{
  "arch": "xception",
  "model": "image classifier",
  "dataset": "microscope photos of single blood and bone marrow cells",
  "train_examples": 97085,
  "image_size": 40,
  "crop_scale_min": 1,
  "horizontal_flip": true,
  "targets": ["cell type"],
  "num_classes": 17,
  "norm": "batchnorm",
  "activation": "gelu",
  "channel_attention": "se",
  "depths": [2, 4, 2],
  "kernel_size": 3,
  "stem": "deep",
  "widths": [160, 320, 640],
  "label_smoothing": 0.2,
  "loss": "cross_entropy",
  "init": "trunc_normal_002",
  "residual_init": "none",
  "optimizer": "soap",
  "beta2": 0.95,
  "lr": 0.0037,
  "beta1": 0.9,
  "shampoo_beta": 0.95,
  "eps": 1e-08,
  "precondition_frequency": 20,
  "max_precond_dim": 1024,
  "merge_dims": true,
  "one_sided": false,
  "adamw_lr_other_params": 0.0016,
  "cautious_weight_decay": true,
  "steps": 9200,
  "batch_size": 128,
  "epochs": 12.1,
  "lr_schedule": "cosine",
  "final_lr_fraction": 0.01,
  "warmup_steps": 460,
  "weight_decay": 0.1,
  "adamw_weight_decay_other_params": 0.01
}
Rows from block 4 of a small image classifier, named by matrix and row number. Rows with one number belong to one channel. Each number is 200 + 40 x the weight over its row's rms, rounded and kept within 0 to 999. All counts start at 0. After the name is the row's rms in percent of the matrix's.
Before each channel's rows are labels from the 100 images, of 14976, where the channel reaches its highest value: "colour at peak" is the nearest of a few named colours to the mean colour under the peak; "strongest on" is what is common among them. Only what is clearly more common there than usual is listed. The data: microscope photos of single blood and bone marrow cells.
# convs1: first pointwise conv (model.blocks.4.convs.1.weight, 320x320x1x1), inputs 214-319
# convs3: second pointwise conv (model.blocks.4.convs.3.weight, 320x320x1x1, transposed), outputs 214-319

colour at peak: blue
strongest on: cell type: erythroblast
convs1.174,104,250,179,235,207,146,221,242,215,343,257,275,237,206,170,194,157,179,276,260,205,197,238,222,253,163,132,147,242,175,163,211,233,232,270,233,179,204,196,216,237,181,185,289,111,187,157,227,180,180,156,196,157,170,233,207,201,159,263,130,223,221,192,135,193,205,242,201,237,206,163,222,200,198,222,216,230,183,236,199,204,197,191,198,156,268,216,250,180,223,239,200,165,204,246,183,225,209,257,220,222,173,252,158,169,165,208
convs3.174,098,226,184,185,215,259,159,217,146,267,158,133,198,196,211,163,263,186,227,203,251,130,151,214,198,180,168,281,188,300,169,176,248,175,200,87,217,203,202,258,164,164,203,191,128,191,141,232,226,190,195,226,260,226,143,186,175,255,218,135,262,296,208,219,218,197,224,203,195,231,207,131,165,207,219,271,226,235,226,180,253,216,174,186,240,187,241,211,214,185,232,141,212,173,139,219,148,172,161,184,172,234,248,239,195,169,221

colour at peak: blue; purple
strongest on: cell type: lymphocyte
convs1.51,097,173,223,206,191,218,211,194,217,171,155,148,141,209,220,198,268,121,190,146,234,206,214,201,273,223,222,169,124,257,255,118,225,115,213,213,237,200,202,205,124,218,176,187,137,144,168,163,176,198,291,260,183,214,232,128,201,148,177,230,188,201,209,178,203,185,243,173,167,249,243,126,242,206,169,218,299,188,207,211,188,204,192,233,195,248,210,216,138,196,226,182,110,232,184,205,314,162,217,116,153,179,192,185,165,175,175
convs3.51,104,191,229,203,140,169,154,261,179,270,260,212,159,198,185,238,214,166,190,243,165,245,319,224,246,289,206,168,187,157,163,155,291,171,141,194,254,212,268,193,176,177,296,183,188,186,157,155,177,262,160,208,107,188,136,200,175,175,269,185,207,155,219,297,239,247,176,187,219,210,210,238,229,212,187,184,184,254,222,223,254,210,259,203,147,128,188,238,167,184,205,171,214,225,214,243,346,260,151,185,173,190,164,184,171,214,154

colour at peak: blue; black
strongest on: cell type: segmented neutrophil
convs1.144,107,201,161,125,283,216,139,205,186,179,187,187,233,258,212,210,212,204,155,160,195,172,186,187,201,132,174,188,224,227,145,191,171,228,176,205,258,213,179,224,212,218,195,161,183,232,229,235,227,208,151,186,201,170,203,154,214,290,211,243,203,203,130,204,170,222,176,209,210,228,211,170,231,130,212,230,211,202,194,210,237,211,172,188,271,151,226,237,189,116,230,169,214,160,186,280,239,195,194,255,194,188,176,188,177,213,183
convs3.144,110,195,239,224,200,177,90,181,236,124,183,225,201,216,125,217,193,165,265,271,142,231,174,253,230,195,243,168,193,190,244,230,194,183,174,239,231,217,199,195,218,220,190,225,159,193,194,197,188,201,201,188,172,279,239,206,209,212,197,137,210,216,222,129,179,197,200,66,264,250,142,269,178,237,135,162,209,214,276,236,230,211,197,206,203,244,234,227,250,277,258,148,177,271,199,273,150,229,159,234,129,237,189,205,231,226,144

colour at peak: purple
strongest on: cell type: segmented neutrophil; smear: peripheral blood
convs1.22,105,186,208,183,166,171,178,210,225,200,208,232,203,190,208,246,107,175,210,228,198,153,224,135,210,270,191,210,202,230,190,164,180,175,165,100,210,208,233,163,279,194,232,195,174,242,188,182,137,235,210,237,195,243,213,135,205,180,244,211,227,235,195,243,260,181,270,135,224,244,191,216,170,148,233,173,214,201,153,194,211,153,244,246,252,181,192,161,200,160,173,233,203,195,153,215,197,217,254,205,191,208,189,274,148,159,165
convs3.22,107,261,195,154,238,191,243,182,148,157,182,212,193,220,242,232,225,216,173,264,195,272,230,274,195,214,239,179,128,266,152,176,151,164,174,226,194,172,148,216,117,198,191,207,158,180,197,204,153,193,159,215,212,158,244,170,201,251,167,256,180,141,161,229,183,190,194,177,214,234,203,217,236,239,234,108,273,249,190,218,172,182,98,274,158,161,277,186,226,150,189,205,159,229,205,288,254,152,237,205,240,223,187,167,243,193,217

colour at peak: blue
strongest on: smear: peripheral blood; cell type: segmented neutrophil
convs1.81,091,184,204,205,270,155,168,248,209,147,255,212,202,211,255,268,239,211,161,193,106,221,265,254,164,215,195,200,147,249,195,215,231,156,208,244,191,201,161,170,132,170,255,232,213,216,245,138,169,225,151,167,180,239,246,201,214,118,205,186,177,252,172,265,200,198,234,228,219,188,220,163,159,215,182,152,214,179,253,195,175,161,197,136,194,220,241,259,259,209,164,198,139,202,288,189,209,172,226,237,215,182,227,191,122,164,197
convs3.81,092,204,151,265,160,252,173,158,154,228,140,244,225,180,227,237,216,223,201,295,138,286,244,211,226,276,166,217,209,183,182,207,207,144,226,199,208,281,193,203,193,149,260,134,148,290,169,194,128,216,160,207,155,209,206,217,230,82,266,183,189,188,221,230,233,220,245,175,224,218,137,140,165,162,230,234,159,346,142,222,221,196,196,257,150,212,194,187,246,197,254,259,278,146,223,157,266,206,240,263,149,209,146,242,201,195,237

colour at peak: purple
strongest on: cell type: eosinophil; smear: peripheral blood
convs1.140,103,183,186,148,200,190,232,241,232,202,187,155,215,189,150,199,289,221,199,180,211,323,186,238,217,180,168,196,198,208,182,160,224,242,258,235,154,223,185,75,189,192,168,207,181,229,143,218,244,215,93,260,152,135,170,241,167,145,107,193,157,219,233,228,173,254,155,146,193,200,203,170,244,239,200,290,209,254,222,200,173,199,146,224,186,236,226,266,119,139,125,211,252,241,165,220,214,175,248,229,222,182,181,255,164,208,252
convs3.140,103,280,218,211,247,319,178,210,241,240,166,200,227,206,240,181,195,222,162,218,303,315,151,262,236,197,170,286,217,212,216,260,224,143,221,199,212,178,226,185,192,180,186,144,159,270,154,214,208,104,237,225,177,189,231,226,206,128,163,153,194,196,187,195,242,244,192,178,174,204,233,280,150,190,220,230,181,111,183,204,269,205,229,164,183,187,173,153,261,201,178,220,271,214,221,192,245,181,176,195,182,225,179,75,203,196,187

colour at peak: black; blue
strongest on: cell type: erythroblast
convs1.306,094,144,172,198,163,163,176,247,263,260,82,264,240,241,197,180,159,248,220,231,224,152,196,217,217,187,172,238,247,134,157,243,220,172,244,197,276,247,316,353,201,192,209,176,184,176,248,250,193,229,189,197,200,152,225,191,183,165,185,177,215,188,213,230,197,197,224,220,215,169,299,203,169,163,214,245,206,159,188,171,179,173,179,240,195,147,235,182,250,221,178,177,115,211,238,176,133,205,235,206,202,172,165,183,199,179,186
convs3.306,101,234,163,192,275,252,263,154,149,207,174,148,193,232,255,158,275,215,204,123,205,211,151,167,197,218,217,228,190,44,214,152,151,152,199,204,138,199,257,142,202,228,163,245,168,201,258,212,261,206,240,151,159,213,243,210,251,194,246,235,178,200,247,243,174,180,203,191,219,268,217,207,197,223,134,255,244,237,227,285,206,262,241,171,223,146,158,208,177,128,241,201,191,202,200,194,253,154,238,237,247,177,255,279,211,227,245

colour at peak: black; blue
strongest on: cell type: erythroblast
convs1.34,093,141,222,141,192,160,219,179,227,203,216,166,221,199,163,214,256,283,226,193,210,195,238,236,194,261,145,135,217,213,178,195,187,128,156,195,247,214,199,141,151,219,195,249,247,265,226,209,171,196,222,173,200,184,159,165,159,173,213,223,128,153,246,232,233,287,215,207,140,162,244,134,175,216,258,208,186,228,248,248,232,191,176,177,149,262,211,181,184,128,260,205,303,179,212,206,256,155,173,145,269,200,208,215,239,257,169
convs3.34,090,198,197,247,167,257,271,217,212,155,206,281,151,176,233,262,217,192,253,37,227,197,207,207,156,272,205,167,188,240,231,155,196,211,285,170,163,208,193,138,174,166,182,205,246,178,160,154,125,212,152,204,133,219,193,255,218,174,189,174,196,268,249,145,183,199,268,176,216,235,124,200,174,206,225,238,158,253,266,191,166,150,171,184,187,226,208,256,148,172,197,199,193,152,187,188,241,246,194,210,218,150,299,138,183,225,256

colour at peak: purple; blue
strongest on: cell type: lymphocyte; smear: peripheral blood
convs1.268,090,201,178,244,136,231,198,98,151,183,197,130,175,155,166,239,324,230,167,214,209,248,253,229,189,183,228,235,195,182,224,165,142,213,229,187,69,238,159,202,240,234,245,300,200,183,178,210,162,186,218,207,231,211,183,272,298,260,129,179,160,209,140,270,145,281,188,143,184,152,288,196,230,206,193,233,171,224,206,186,157,186,230,226,259,163,195,212,168,233,226,224,224,248,186,267,139,246,266,223,216,159,179,157,197,115,185
convs3.268,090,214,198,199,269,184,159,190,152,189,179,181,210,178,170,173,95,226,138,246,100,212,280,222,214,158,189,145,209,211,245,188,191,192,208,256,197,193,159,129,165,178,207,189,159,217,154,229,180,159,195,201,268,101,189,232,205,165,243,197,188,250,111,244,279,129,225,170,175,228,187,167,164,177,139,245,202,222,184,216,260,246,167,211,290,189,217,193,176,212,193,167,193,210,201,246,172,239,244,191,199,200,190,165,180,221,198

colour at peak: black
strongest on: cell type: erythroblast
convs1.197,098,242,187,196,214,181,203,159,157,168,181,179,221,259,149,196,192,235,168,241,164,193,184,218,192,223,234,165,223,228,147,212,168,198,217,208,223,203,245,168,192,229,263,200,190,167,192,173,171,247,196,271,161,185,186,153,219,234,177,163,237,144,232,194,164,187,207,139,225,118,214,166,142,219,138,150,214,175,292,203,170,197,219,184,231,206,208,169,258,181,213,195,180,203,202,124,173,249,131,174,281,217,259,194,266,271,182
convs3.197,094,203,223,297,211,240,278,213,269,183,149,198,174,154,242,156,251,234,147,236,200,243,190,158,199,201,146,264,229,208,179,272,267,213,205,236,242,272,223,193,150,152,224,209,232,195,191,277,258,199,192,211,220,183,209,188,193,232,164,271,155,197,229,174,149,204,105,151,185,230,186,161,222,222,148,223,183,224,246,145,214,87,203,175,220,143,264,318,220,197,243,142,181,193,223,197,184,282,200,255,219,204,252,198,178,192,228

colour at peak: blue
strongest on: cell type: lymphocyte
convs1.318,103,309,203,125,219,167,202,192,164,189,256,243,156,212,162,197,149,215,183,197,132,198,156,271,243,170,230,195,218,250,216,184,118,201,137,120,199,123,204,179,168,140,178,213,179,218,193,257,273,185,177,199,217,260,185,212,222,209,252,244,213,184,112,213,235,211,252,215,132,183,279,223,197,150,261,241,203,124,190,174,221,172,129,211,240,213,181,236,235,262,260,190,192,84,155,201,192,214,238,224,160,188,146,234,225,227,233
convs3.318,106,195,125,189,207,209,143,232,176,215,222,175,173,187,201,230,174,196,260,221,186,202,200,271,168,216,169,202,196,225,129,180,191,176,265,189,250,192,240,189,135,212,177,231,243,177,224,193,182,198,208,150,218,210,168,220,225,200,189,209,177,194,192,184,213,225,122,170,221,234,156,231,190,162,194,131,108,118,164,163,118,154,226,157,276,127,175,170,240,216,280,251,140,255,201,188,127,263,181,191,287,244,158,215,163,168,187

colour at peak: blue
strongest on: cell type: segmented neutrophil; cell type: band neutrophil
convs1.245,110,234,210,223,221,200,175,232,245,237,229,212,249,260,225,195,151,233,240,183,224,208,219,166,205,240,159,203,204,187,132,237,175,192,146,193,232,200,141,249,81,213,175,209,212,248,233,225,290,217,166,343,185,264,144,237,255,197,198,199,297,225,170,199,244,162,197,191,220,176,183,216,191,170,236,157,223,234,218,268,208,155,225,205,193,227,169,150,207,167,206,133,273,158,141,176,209,204,175,317,205,179,258,232,179,179,160
convs3.245,120,204,182,147,154,174,119,167,199,242,203,160,235,255,311,197,212,159,195,105,203,236,214,211,173,227,154,203,83,220,228,224,175,136,233,266,200,185,190,204,256,206,210,159,175,186,172,182,183,181,250,193,219,211,239,181,139,245,195,186,181,156,207,214,174,107,244,287,224,175,238,223,148,252,182,242,271,176,159,204,192,131,199,181,168,178,252,238,205,182,185,228,187,297,191,202,214,180,196,222,208,228,184,221,162,197,203

colour at peak: purple; blue
strongest on: cell type: segmented neutrophil; smear: peripheral blood
convs1.118,101,216,180,239,231,191,234,153,172,247,251,172,188,241,214,190,200,167,240,213,161,222,223,255,138,157,205,200,213,157,160,180,118,211,281,118,229,165,209,160,207,220,170,207,200,146,102,238,153,186,257,178,220,220,208,249,190,207,202,208,193,169,196,258,228,166,136,216,219,165,220,222,245,173,138,255,180,218,233,268,202,148,278,254,188,186,223,142,161,265,233,159,178,242,160,208,300,232,239,185,179,150,180,235,244,238,194
convs3.118,098,182,218,255,235,186,201,202,196,214,240,257,135,223,193,200,204,215,247,179,200,210,194,270,180,214,233,167,194,225,228,218,168,223,220,142,228,86,185,199,231,215,227,156,268,246,242,133,203,217,172,187,203,187,227,217,238,206,211,202,188,119,142,240,263,230,218,170,134,148,214,217,185,268,182,167,142,175,169,160,179,164,273,186,170,146,205,276,172,205,203,202,243,192,243,217,142,102,212,272,311,143,142,172,154,163,150

colour at peak: black; blue
strongest on: cell type: erythroblast
convs1.307,109,237,205,229,259,256,185,198,207,173,106,184,181,245,249,236,194,195,174,199,172,273,199,149,163,150,167,222,77,215,201,149,186,230,229,248,236,179,216,207,167,225,188,195,220,204,219,255,175,185,136,289,187,148,172,193,200,221,79,181,182,146,203,168,204,273,226,190,270,169,186,241,289,122,198,233,207,209,233,191,189,182,171,161,218,226,163,197,175,190,240,273,183,151,244,239,239,157,260,239,117,173,202,105,281,191,217
convs3.307,105,264,285,204,179,197,208,202,243,179,161,209,237,213,268,239,209,181,182,186,201,173,238,262,172,198,207,215,153,195,193,237,264,207,114,118,244,229,179,192,213,270,178,250,218,198,220,176,189,245,180,189,193,192,236,219,198,229,261,206,231,101,189,170,246,189,266,181,161,199,155,170,227,298,276,107,233,245,115,204,160,236,258,242,186,255,209,194,226,258,183,194,257,187,179,200,148,205,226,217,156,189,213,157,233,167,178

colour at peak: black; blue
strongest on: cell type: erythroblast
convs1.204,102,214,252,218,193,192,217,193,222,213,161,189,130,171,201,177,238,169,245,196,206,232,209,130,148,228,202,263,125,203,180,229,202,206,178,168,284,147,246,202,124,215,177,191,369,302,181,168,169,232,156,210,213,149,230,208,262,209,182,142,212,242,221,247,205,230,176,124,201,239,249,208,159,244,241,273,264,210,222,219,274,217,196,223,179,151,186,222,213,229,253,130,236,255,216,169,218,277,226,177,200,213,211,141,233,199,234
convs3.204,098,108,217,200,213,169,176,254,181,185,162,207,215,146,171,154,137,224,179,221,192,138,189,200,254,251,214,187,226,157,292,155,152,169,292,213,169,145,228,185,197,218,192,144,210,206,159,181,222,164,238,247,127,158,282,168,228,229,247,198,191,170,222,219,176,192,310,177,177,181,163,227,262,164,239,169,260,207,176,206,196,181,153,199,231,195,189,211,193,214,199,226,154,253,187,198,173,194,227,196,202,152,141,213,176,121,216

colour at peak: blue
strongest on: cell type: lymphocyte
convs1.311,086,210,174,227,196,212,271,155,174,174,158,223,189,246,192,262,225,142,173,162,202,171,225,193,245,241,97,206,181,190,184,237,205,182,199,239,217,215,216,194,152,182,246,198,251,222,189,224,151,160,225,201,225,149,176,252,206,240,225,228,228,223,204,192,177,209,133,94,135,192,247,213,105,182,201,176,239,193,196,157,181,171,183,171,272,225,239,189,152,131,132,156,170,262,136,243,224,217,244,247,116,175,191,177,266,200,209
convs3.311,092,205,221,204,254,208,209,234,183,206,195,208,192,211,222,237,239,161,220,246,254,122,236,273,184,212,204,175,229,131,175,217,171,209,161,282,260,159,173,205,188,171,175,186,260,160,177,202,235,146,158,160,188,125,156,137,223,195,228,251,189,174,103,122,193,187,172,212,194,255,214,169,200,224,229,274,228,233,228,260,148,191,149,228,167,191,229,259,219,156,194,125,237,210,228,239,230,139,190,179,203,236,46,208,155,147,176

colour at peak: purple
strongest on: cell type: erythroblast
convs1.263,093,183,187,176,181,210,244,165,215,161,177,141,241,233,240,179,203,188,160,187,167,222,170,140,126,210,211,229,196,119,234,186,241,198,197,184,208,266,182,180,203,194,179,236,180,205,200,205,228,215,234,274,153,202,197,237,200,191,175,149,163,219,159,142,191,175,169,157,245,310,186,174,130,269,212,263,232,221,191,176,187,266,165,230,161,174,247,219,162,180,233,225,162,194,177,121,220,258,173,261,184,216,209,185,168,158,167
convs3.263,088,213,147,175,200,170,163,137,252,216,273,223,269,193,225,198,231,266,222,155,191,194,186,157,111,207,141,168,245,138,164,209,155,223,217,271,210,179,243,122,209,229,157,186,217,148,189,185,151,260,216,216,176,232,175,154,160,185,193,166,215,142,191,231,142,264,187,125,122,194,235,240,234,224,220,230,184,190,188,139,235,279,173,152,199,202,204,169,238,183,200,163,130,138,227,172,267,266,229,190,237,205,216,193,236,218,160

colour at peak: black
strongest on: cell type: erythroblast; cell type: lymphocyte
convs1.289,094,251,211,161,245,228,197,221,276,193,184,215,241,185,168,144,220,195,187,184,195,208,142,207,230,157,171,247,233,200,245,255,190,241,216,241,226,269,161,171,222,237,238,217,199,217,154,194,170,176,200,312,199,154,255,209,157,162,235,181,230,197,212,168,186,204,217,193,171,227,240,226,254,128,182,224,213,191,268,234,226,176,245,246,240,264,164,218,196,257,186,234,200,218,149,234,251,152,217,243,162,215,166,184,217,301,177
convs3.289,098,203,227,149,168,208,148,238,212,228,199,192,175,152,172,197,196,223,178,176,173,242,219,176,237,186,198,254,191,223,183,204,209,232,206,207,223,203,179,190,229,164,209,199,103,240,168,279,245,181,250,143,122,165,169,154,243,151,128,197,172,160,269,198,241,190,222,229,224,218,238,215,227,180,237,195,159,133,191,205,193,207,227,231,180,281,90,190,236,212,226,196,150,244,236,179,249,192,271,212,201,177,172,174,224,212,189

colour at peak: purple
strongest on: cell type: segmented neutrophil
convs1.11,101,134,253,216,156,292,192,200,200,165,134,181,184,264,189,242,229,209,200,134,163,138,229,151,318,203,145,179,247,200,236,142,75,218,160,154,197,183,156,229,169,164,193,182,207,152,198,202,217,212,182,177,178,183,182,269,179,214,197,208,168,195,179,184,188,111,153,229,182,274,248,194,200,231,236,128,146,327,176,233,179,162,179,196,169,220,180,209,211,206,139,237,184,243,185,129,158,185,223,230,209,209,246,210,173,186,194
convs3.11,103,166,185,216,181,324,132,212,212,154,169,218,188,186,208,201,183,218,195,222,184,202,179,262,172,238,152,227,169,279,133,146,183,210,270,202,258,220,157,177,215,367,214,223,138,164,157,263,184,233,257,230,180,263,216,136,213,207,215,217,201,253,244,226,166,227,225,171,176,296,261,189,217,199,203,227,207,273,211,190,129,258,245,213,156,241,243,160,186,223,153,206,221,146,178,244,149,214,233,143,201,200,98,186,188,238,238

colour at peak: blue
strongest on: smear: peripheral blood; cell type: segmented neutrophil
convs1.91,105,167,180,232,200,227,189,240,188,193,233,216,285,184,185,217,197,115,195,276,205,155,160,200,141,179,223,200,115,207,247,275,177,241,246,214,160,252,137,176,215,162,221,170,168,210,279,285,111,202,179,281,147,149,215,175,209,156,213,195,236,174,214,188,237,145,197,221,229,233,246,129,225,240,176,175,195,162,205,148,204,234,241,182,149,171,134,186,184,213,232,190,216,178,207,257,268,205,180,148,245,189,195,219,274,272,185
convs3.91,103,205,156,251,236,171,128,208,241,243,146,160,223,218,161,218,202,169,165,126,119,145,243,192,188,189,170,156,195,233,187,199,162,230,204,177,223,208,161,250,158,207,218,249,140,225,223,115,169,231,191,220,180,228,249,211,141,202,177,240,205,166,200,167,218,179,288,183,207,171,174,182,215,76,148,123,184,201,216,211,131,203,200,285,171,135,198,243,242,181,211,228,167,192,216,245,232,229,211,203,262,141,184,203,231,162,245

colour at peak: black; blue
strongest on: cell type: erythroblast
convs1.195,104,201,201,179,183,207,220,135,220,214,204,234,237,184,213,230,232,207,189,69,203,94,194,262,173,245,198,204,289,214,167,236,169,152,228,187,177,231,256,186,232,228,255,244,259,170,161,186,245,202,176,131,236,180,162,131,216,214,187,131,223,131,245,154,208,246,182,197,189,123,243,130,193,202,169,269,175,240,168,175,138,175,147,215,201,256,175,170,187,245,155,275,231,223,194,187,181,184,226,241,257,225,179,146,200,192,197
convs3.195,112,240,110,271,207,216,278,162,186,127,197,191,219,141,186,255,190,249,176,396,194,314,240,192,168,269,236,234,203,180,199,227,209,194,191,143,178,252,133,231,139,199,159,223,191,178,196,308,180,239,212,254,242,255,202,184,147,182,143,199,211,222,230,215,177,220,175,277,97,186,85,222,239,156,223,123,196,155,277,203,259,202,143,253,187,183,276,159,208,179,141,212,173,201,241,254,198,171,158,218,200,226,202,219,153,177,182

colour at peak: purple; blue
strongest on: cell type: segmented neutrophil
convs1.44,086,218,225,207,198,116,217,167,206,268,181,222,272,210,223,188,188,106,213,163,150,171,175,180,163,235,238,228,164,205,267,195,227,195,195,181,206,175,207,155,227,173,99,130,146,188,179,231,210,211,191,211,202,241,224,195,162,241,206,176,146,210,233,246,190,138,185,268,168,237,191,192,164,171,204,132,134,226,193,125,109,184,225,186,252,126,240,168,146,219,148,178,190,229,254,201,197,267,195,196,179,261,224,132,214,229,138
convs3.44,088,203,298,168,108,168,226,227,226,213,247,216,222,145,218,181,240,259,102,212,325,125,245,186,192,228,268,184,115,141,208,202,150,209,210,191,178,130,219,204,230,167,193,242,202,266,129,223,191,208,129,180,159,224,207,232,264,196,198,182,248,158,200,178,241,216,166,258,133,108,213,197,238,183,163,244,156,268,195,226,257,226,139,250,213,167,206,194,227,233,212,164,237,243,190,215,154,184,178,168,219,216,199,218,149,125,241

colour at peak: black; blue
strongest on: cell type: erythroblast
convs1.313,105,209,207,231,253,138,163,248,206,197,207,255,166,197,187,161,177,230,245,237,161,236,187,216,188,227,299,207,263,182,199,207,224,221,216,234,174,142,247,239,136,233,138,175,169,210,179,201,223,243,172,190,232,179,126,192,155,202,183,199,258,198,218,207,173,214,204,256,247,210,154,282,222,201,207,316,192,174,282,246,256,157,170,140,224,202,208,165,178,233,216,226,197,156,218,185,232,211,176,208,207,196,194,224,194,167,205
convs3.313,106,204,267,163,212,198,191,168,204,228,218,216,257,200,236,190,149,246,200,115,156,156,227,301,173,195,216,189,229,230,276,172,250,127,187,184,244,246,211,163,164,256,214,248,210,158,204,316,170,193,239,232,202,217,227,127,191,214,230,157,213,182,218,241,253,203,236,277,121,228,232,153,204,208,146,224,240,147,148,244,147,199,180,243,151,204,198,196,251,170,198,210,293,205,182,242,170,240,195,207,148,187,164,231,204,182,252

colour at peak: blue; purple
strongest on: cell type: segmented neutrophil
convs1.152,096,208,214,232,180,189,234,142,218,212,182,176,161,182,166,184,230,236,260,222,231,205,197,194,201,269,188,251,232,244,136,197,193,189,218,189,226,249,273,264,219,222,148,198,207,208,258,168,175,227,205,273,217,269,196,135,175,172,216,135,200,212,200,208,211,216,199,170,210,184,180,189,172,197,193,241,222,174,226,95,153,157,242,184,221,221,195,162,179,179,265,196,230,253,177,262,202,201,178,169,239,239,236,224,234,151,256
convs3.152,094,103,185,167,196,193,150,264,213,194,179,242,237,171,162,217,184,233,141,227,175,218,149,204,177,149,147,180,198,234,211,203,125,231,189,144,165,200,216,213,214,116,77,174,231,144,230,178,246,160,179,190,176,257,162,216,267,281,126,123,218,279,196,178,147,248,173,243,208,222,220,179,210,164,200,191,246,125,218,261,210,156,153,176,236,182,251,182,221,184,168,173,101,279,187,201,273,257,257,190,115,163,126,211,166,258,171

colour at peak: purple
strongest on: cell type: segmented neutrophil; smear: peripheral blood; cell type: eosinophil
convs1.262,097,180,198,235,111,110,183,173,197,173,189,197,201,243,139,203,166,230,200,107,219,196,204,168,214,247,234,213,140,213,241,191,153,246,197,197,114,209,177,169,156,132,154,152,230,248,195,168,138,177,207,184,195,150,158,217,198,161,233,245,219,185,235,205,229,213,201,194,159,117,186,253,164,209,126,153,129,177,185,113,219,194,270,266,284,196,195,188,234,213,241,209,192,200,228,198,177,189,202,182,136,245,236,212,180,172,233
convs3.262,090,140,217,198,264,274,166,190,197,299,175,224,243,171,221,251,197,165,244,277,130,208,183,242,226,218,146,223,239,169,192,125,224,154,175,236,238,187,219,240,158,208,225,232,219,253,260,212,170,233,147,219,223,208,129,206,186,123,185,159,148,122,198,184,172,181,220,182,134,199,204,197,181,177,153,255,153,221,194,168,183,169,252,224,100,213,206,193,181,239,193,237,231,191,221,186,123,278,180,217,229,223,111,169,208,159,165

colour at peak: black
strongest on: cell type: erythroblast
convs1.266,095,157,174,179,247,120,200,176,163,212,200,223,231,310,223,193,178,146,131,248,195,218,184,238,224,217,129,185,210,214,225,236,149,236,154,256,179,203,218,218,345,185,210,229,143,228,196,175,232,221,184,241,165,199,163,220,199,256,202,103,268,166,159,151,213,153,220,229,218,172,120,204,119,231,278,270,141,174,179,180,120,201,129,225,191,320,215,200,191,194,195,175,173,150,157,239,164,152,188,270,201,216,209,221,215,216,226
convs3.266,090,157,211,244,219,153,282,191,175,245,223,318,155,242,275,181,236,149,271,189,200,130,173,199,259,150,174,182,233,207,257,215,195,236,175,188,207,196,216,152,258,290,233,266,244,158,191,186,237,167,200,199,183,195,108,168,190,203,219,113,208,193,208,195,230,217,203,197,176,184,263,253,183,226,230,118,147,151,165,206,88,208,239,160,137,181,199,150,223,274,251,151,213,173,180,201,185,218,197,186,129,183,209,283,209,212,181

colour at peak: black; blue
strongest on: cell type: erythroblast
convs1.227,106,73,226,211,315,224,143,217,184,139,166,253,213,190,205,213,300,218,234,181,259,194,142,266,249,193,206,255,247,207,290,192,185,188,196,180,116,190,187,194,201,161,170,300,189,224,298,204,231,176,211,159,211,203,174,182,159,303,137,165,258,225,197,270,237,179,140,225,167,173,140,236,229,188,123,223,194,178,229,241,190,232,154,159,171,263,223,199,203,217,198,221,210,153,219,134,195,242,212,211,256,227,237,179,124,223,197
convs3.227,106,206,187,173,207,176,215,163,208,217,200,200,193,199,213,167,159,132,164,179,189,215,149,184,170,155,184,199,212,163,225,225,196,317,172,201,145,254,146,224,187,182,171,208,155,173,242,171,100,182,159,139,238,177,172,192,242,201,195,181,208,159,259,169,198,243,228,216,179,148,160,213,181,253,269,162,219,169,193,183,188,215,159,146,195,226,209,232,238,222,222,149,206,251,149,186,176,150,240,215,164,193,192,198,144,225,134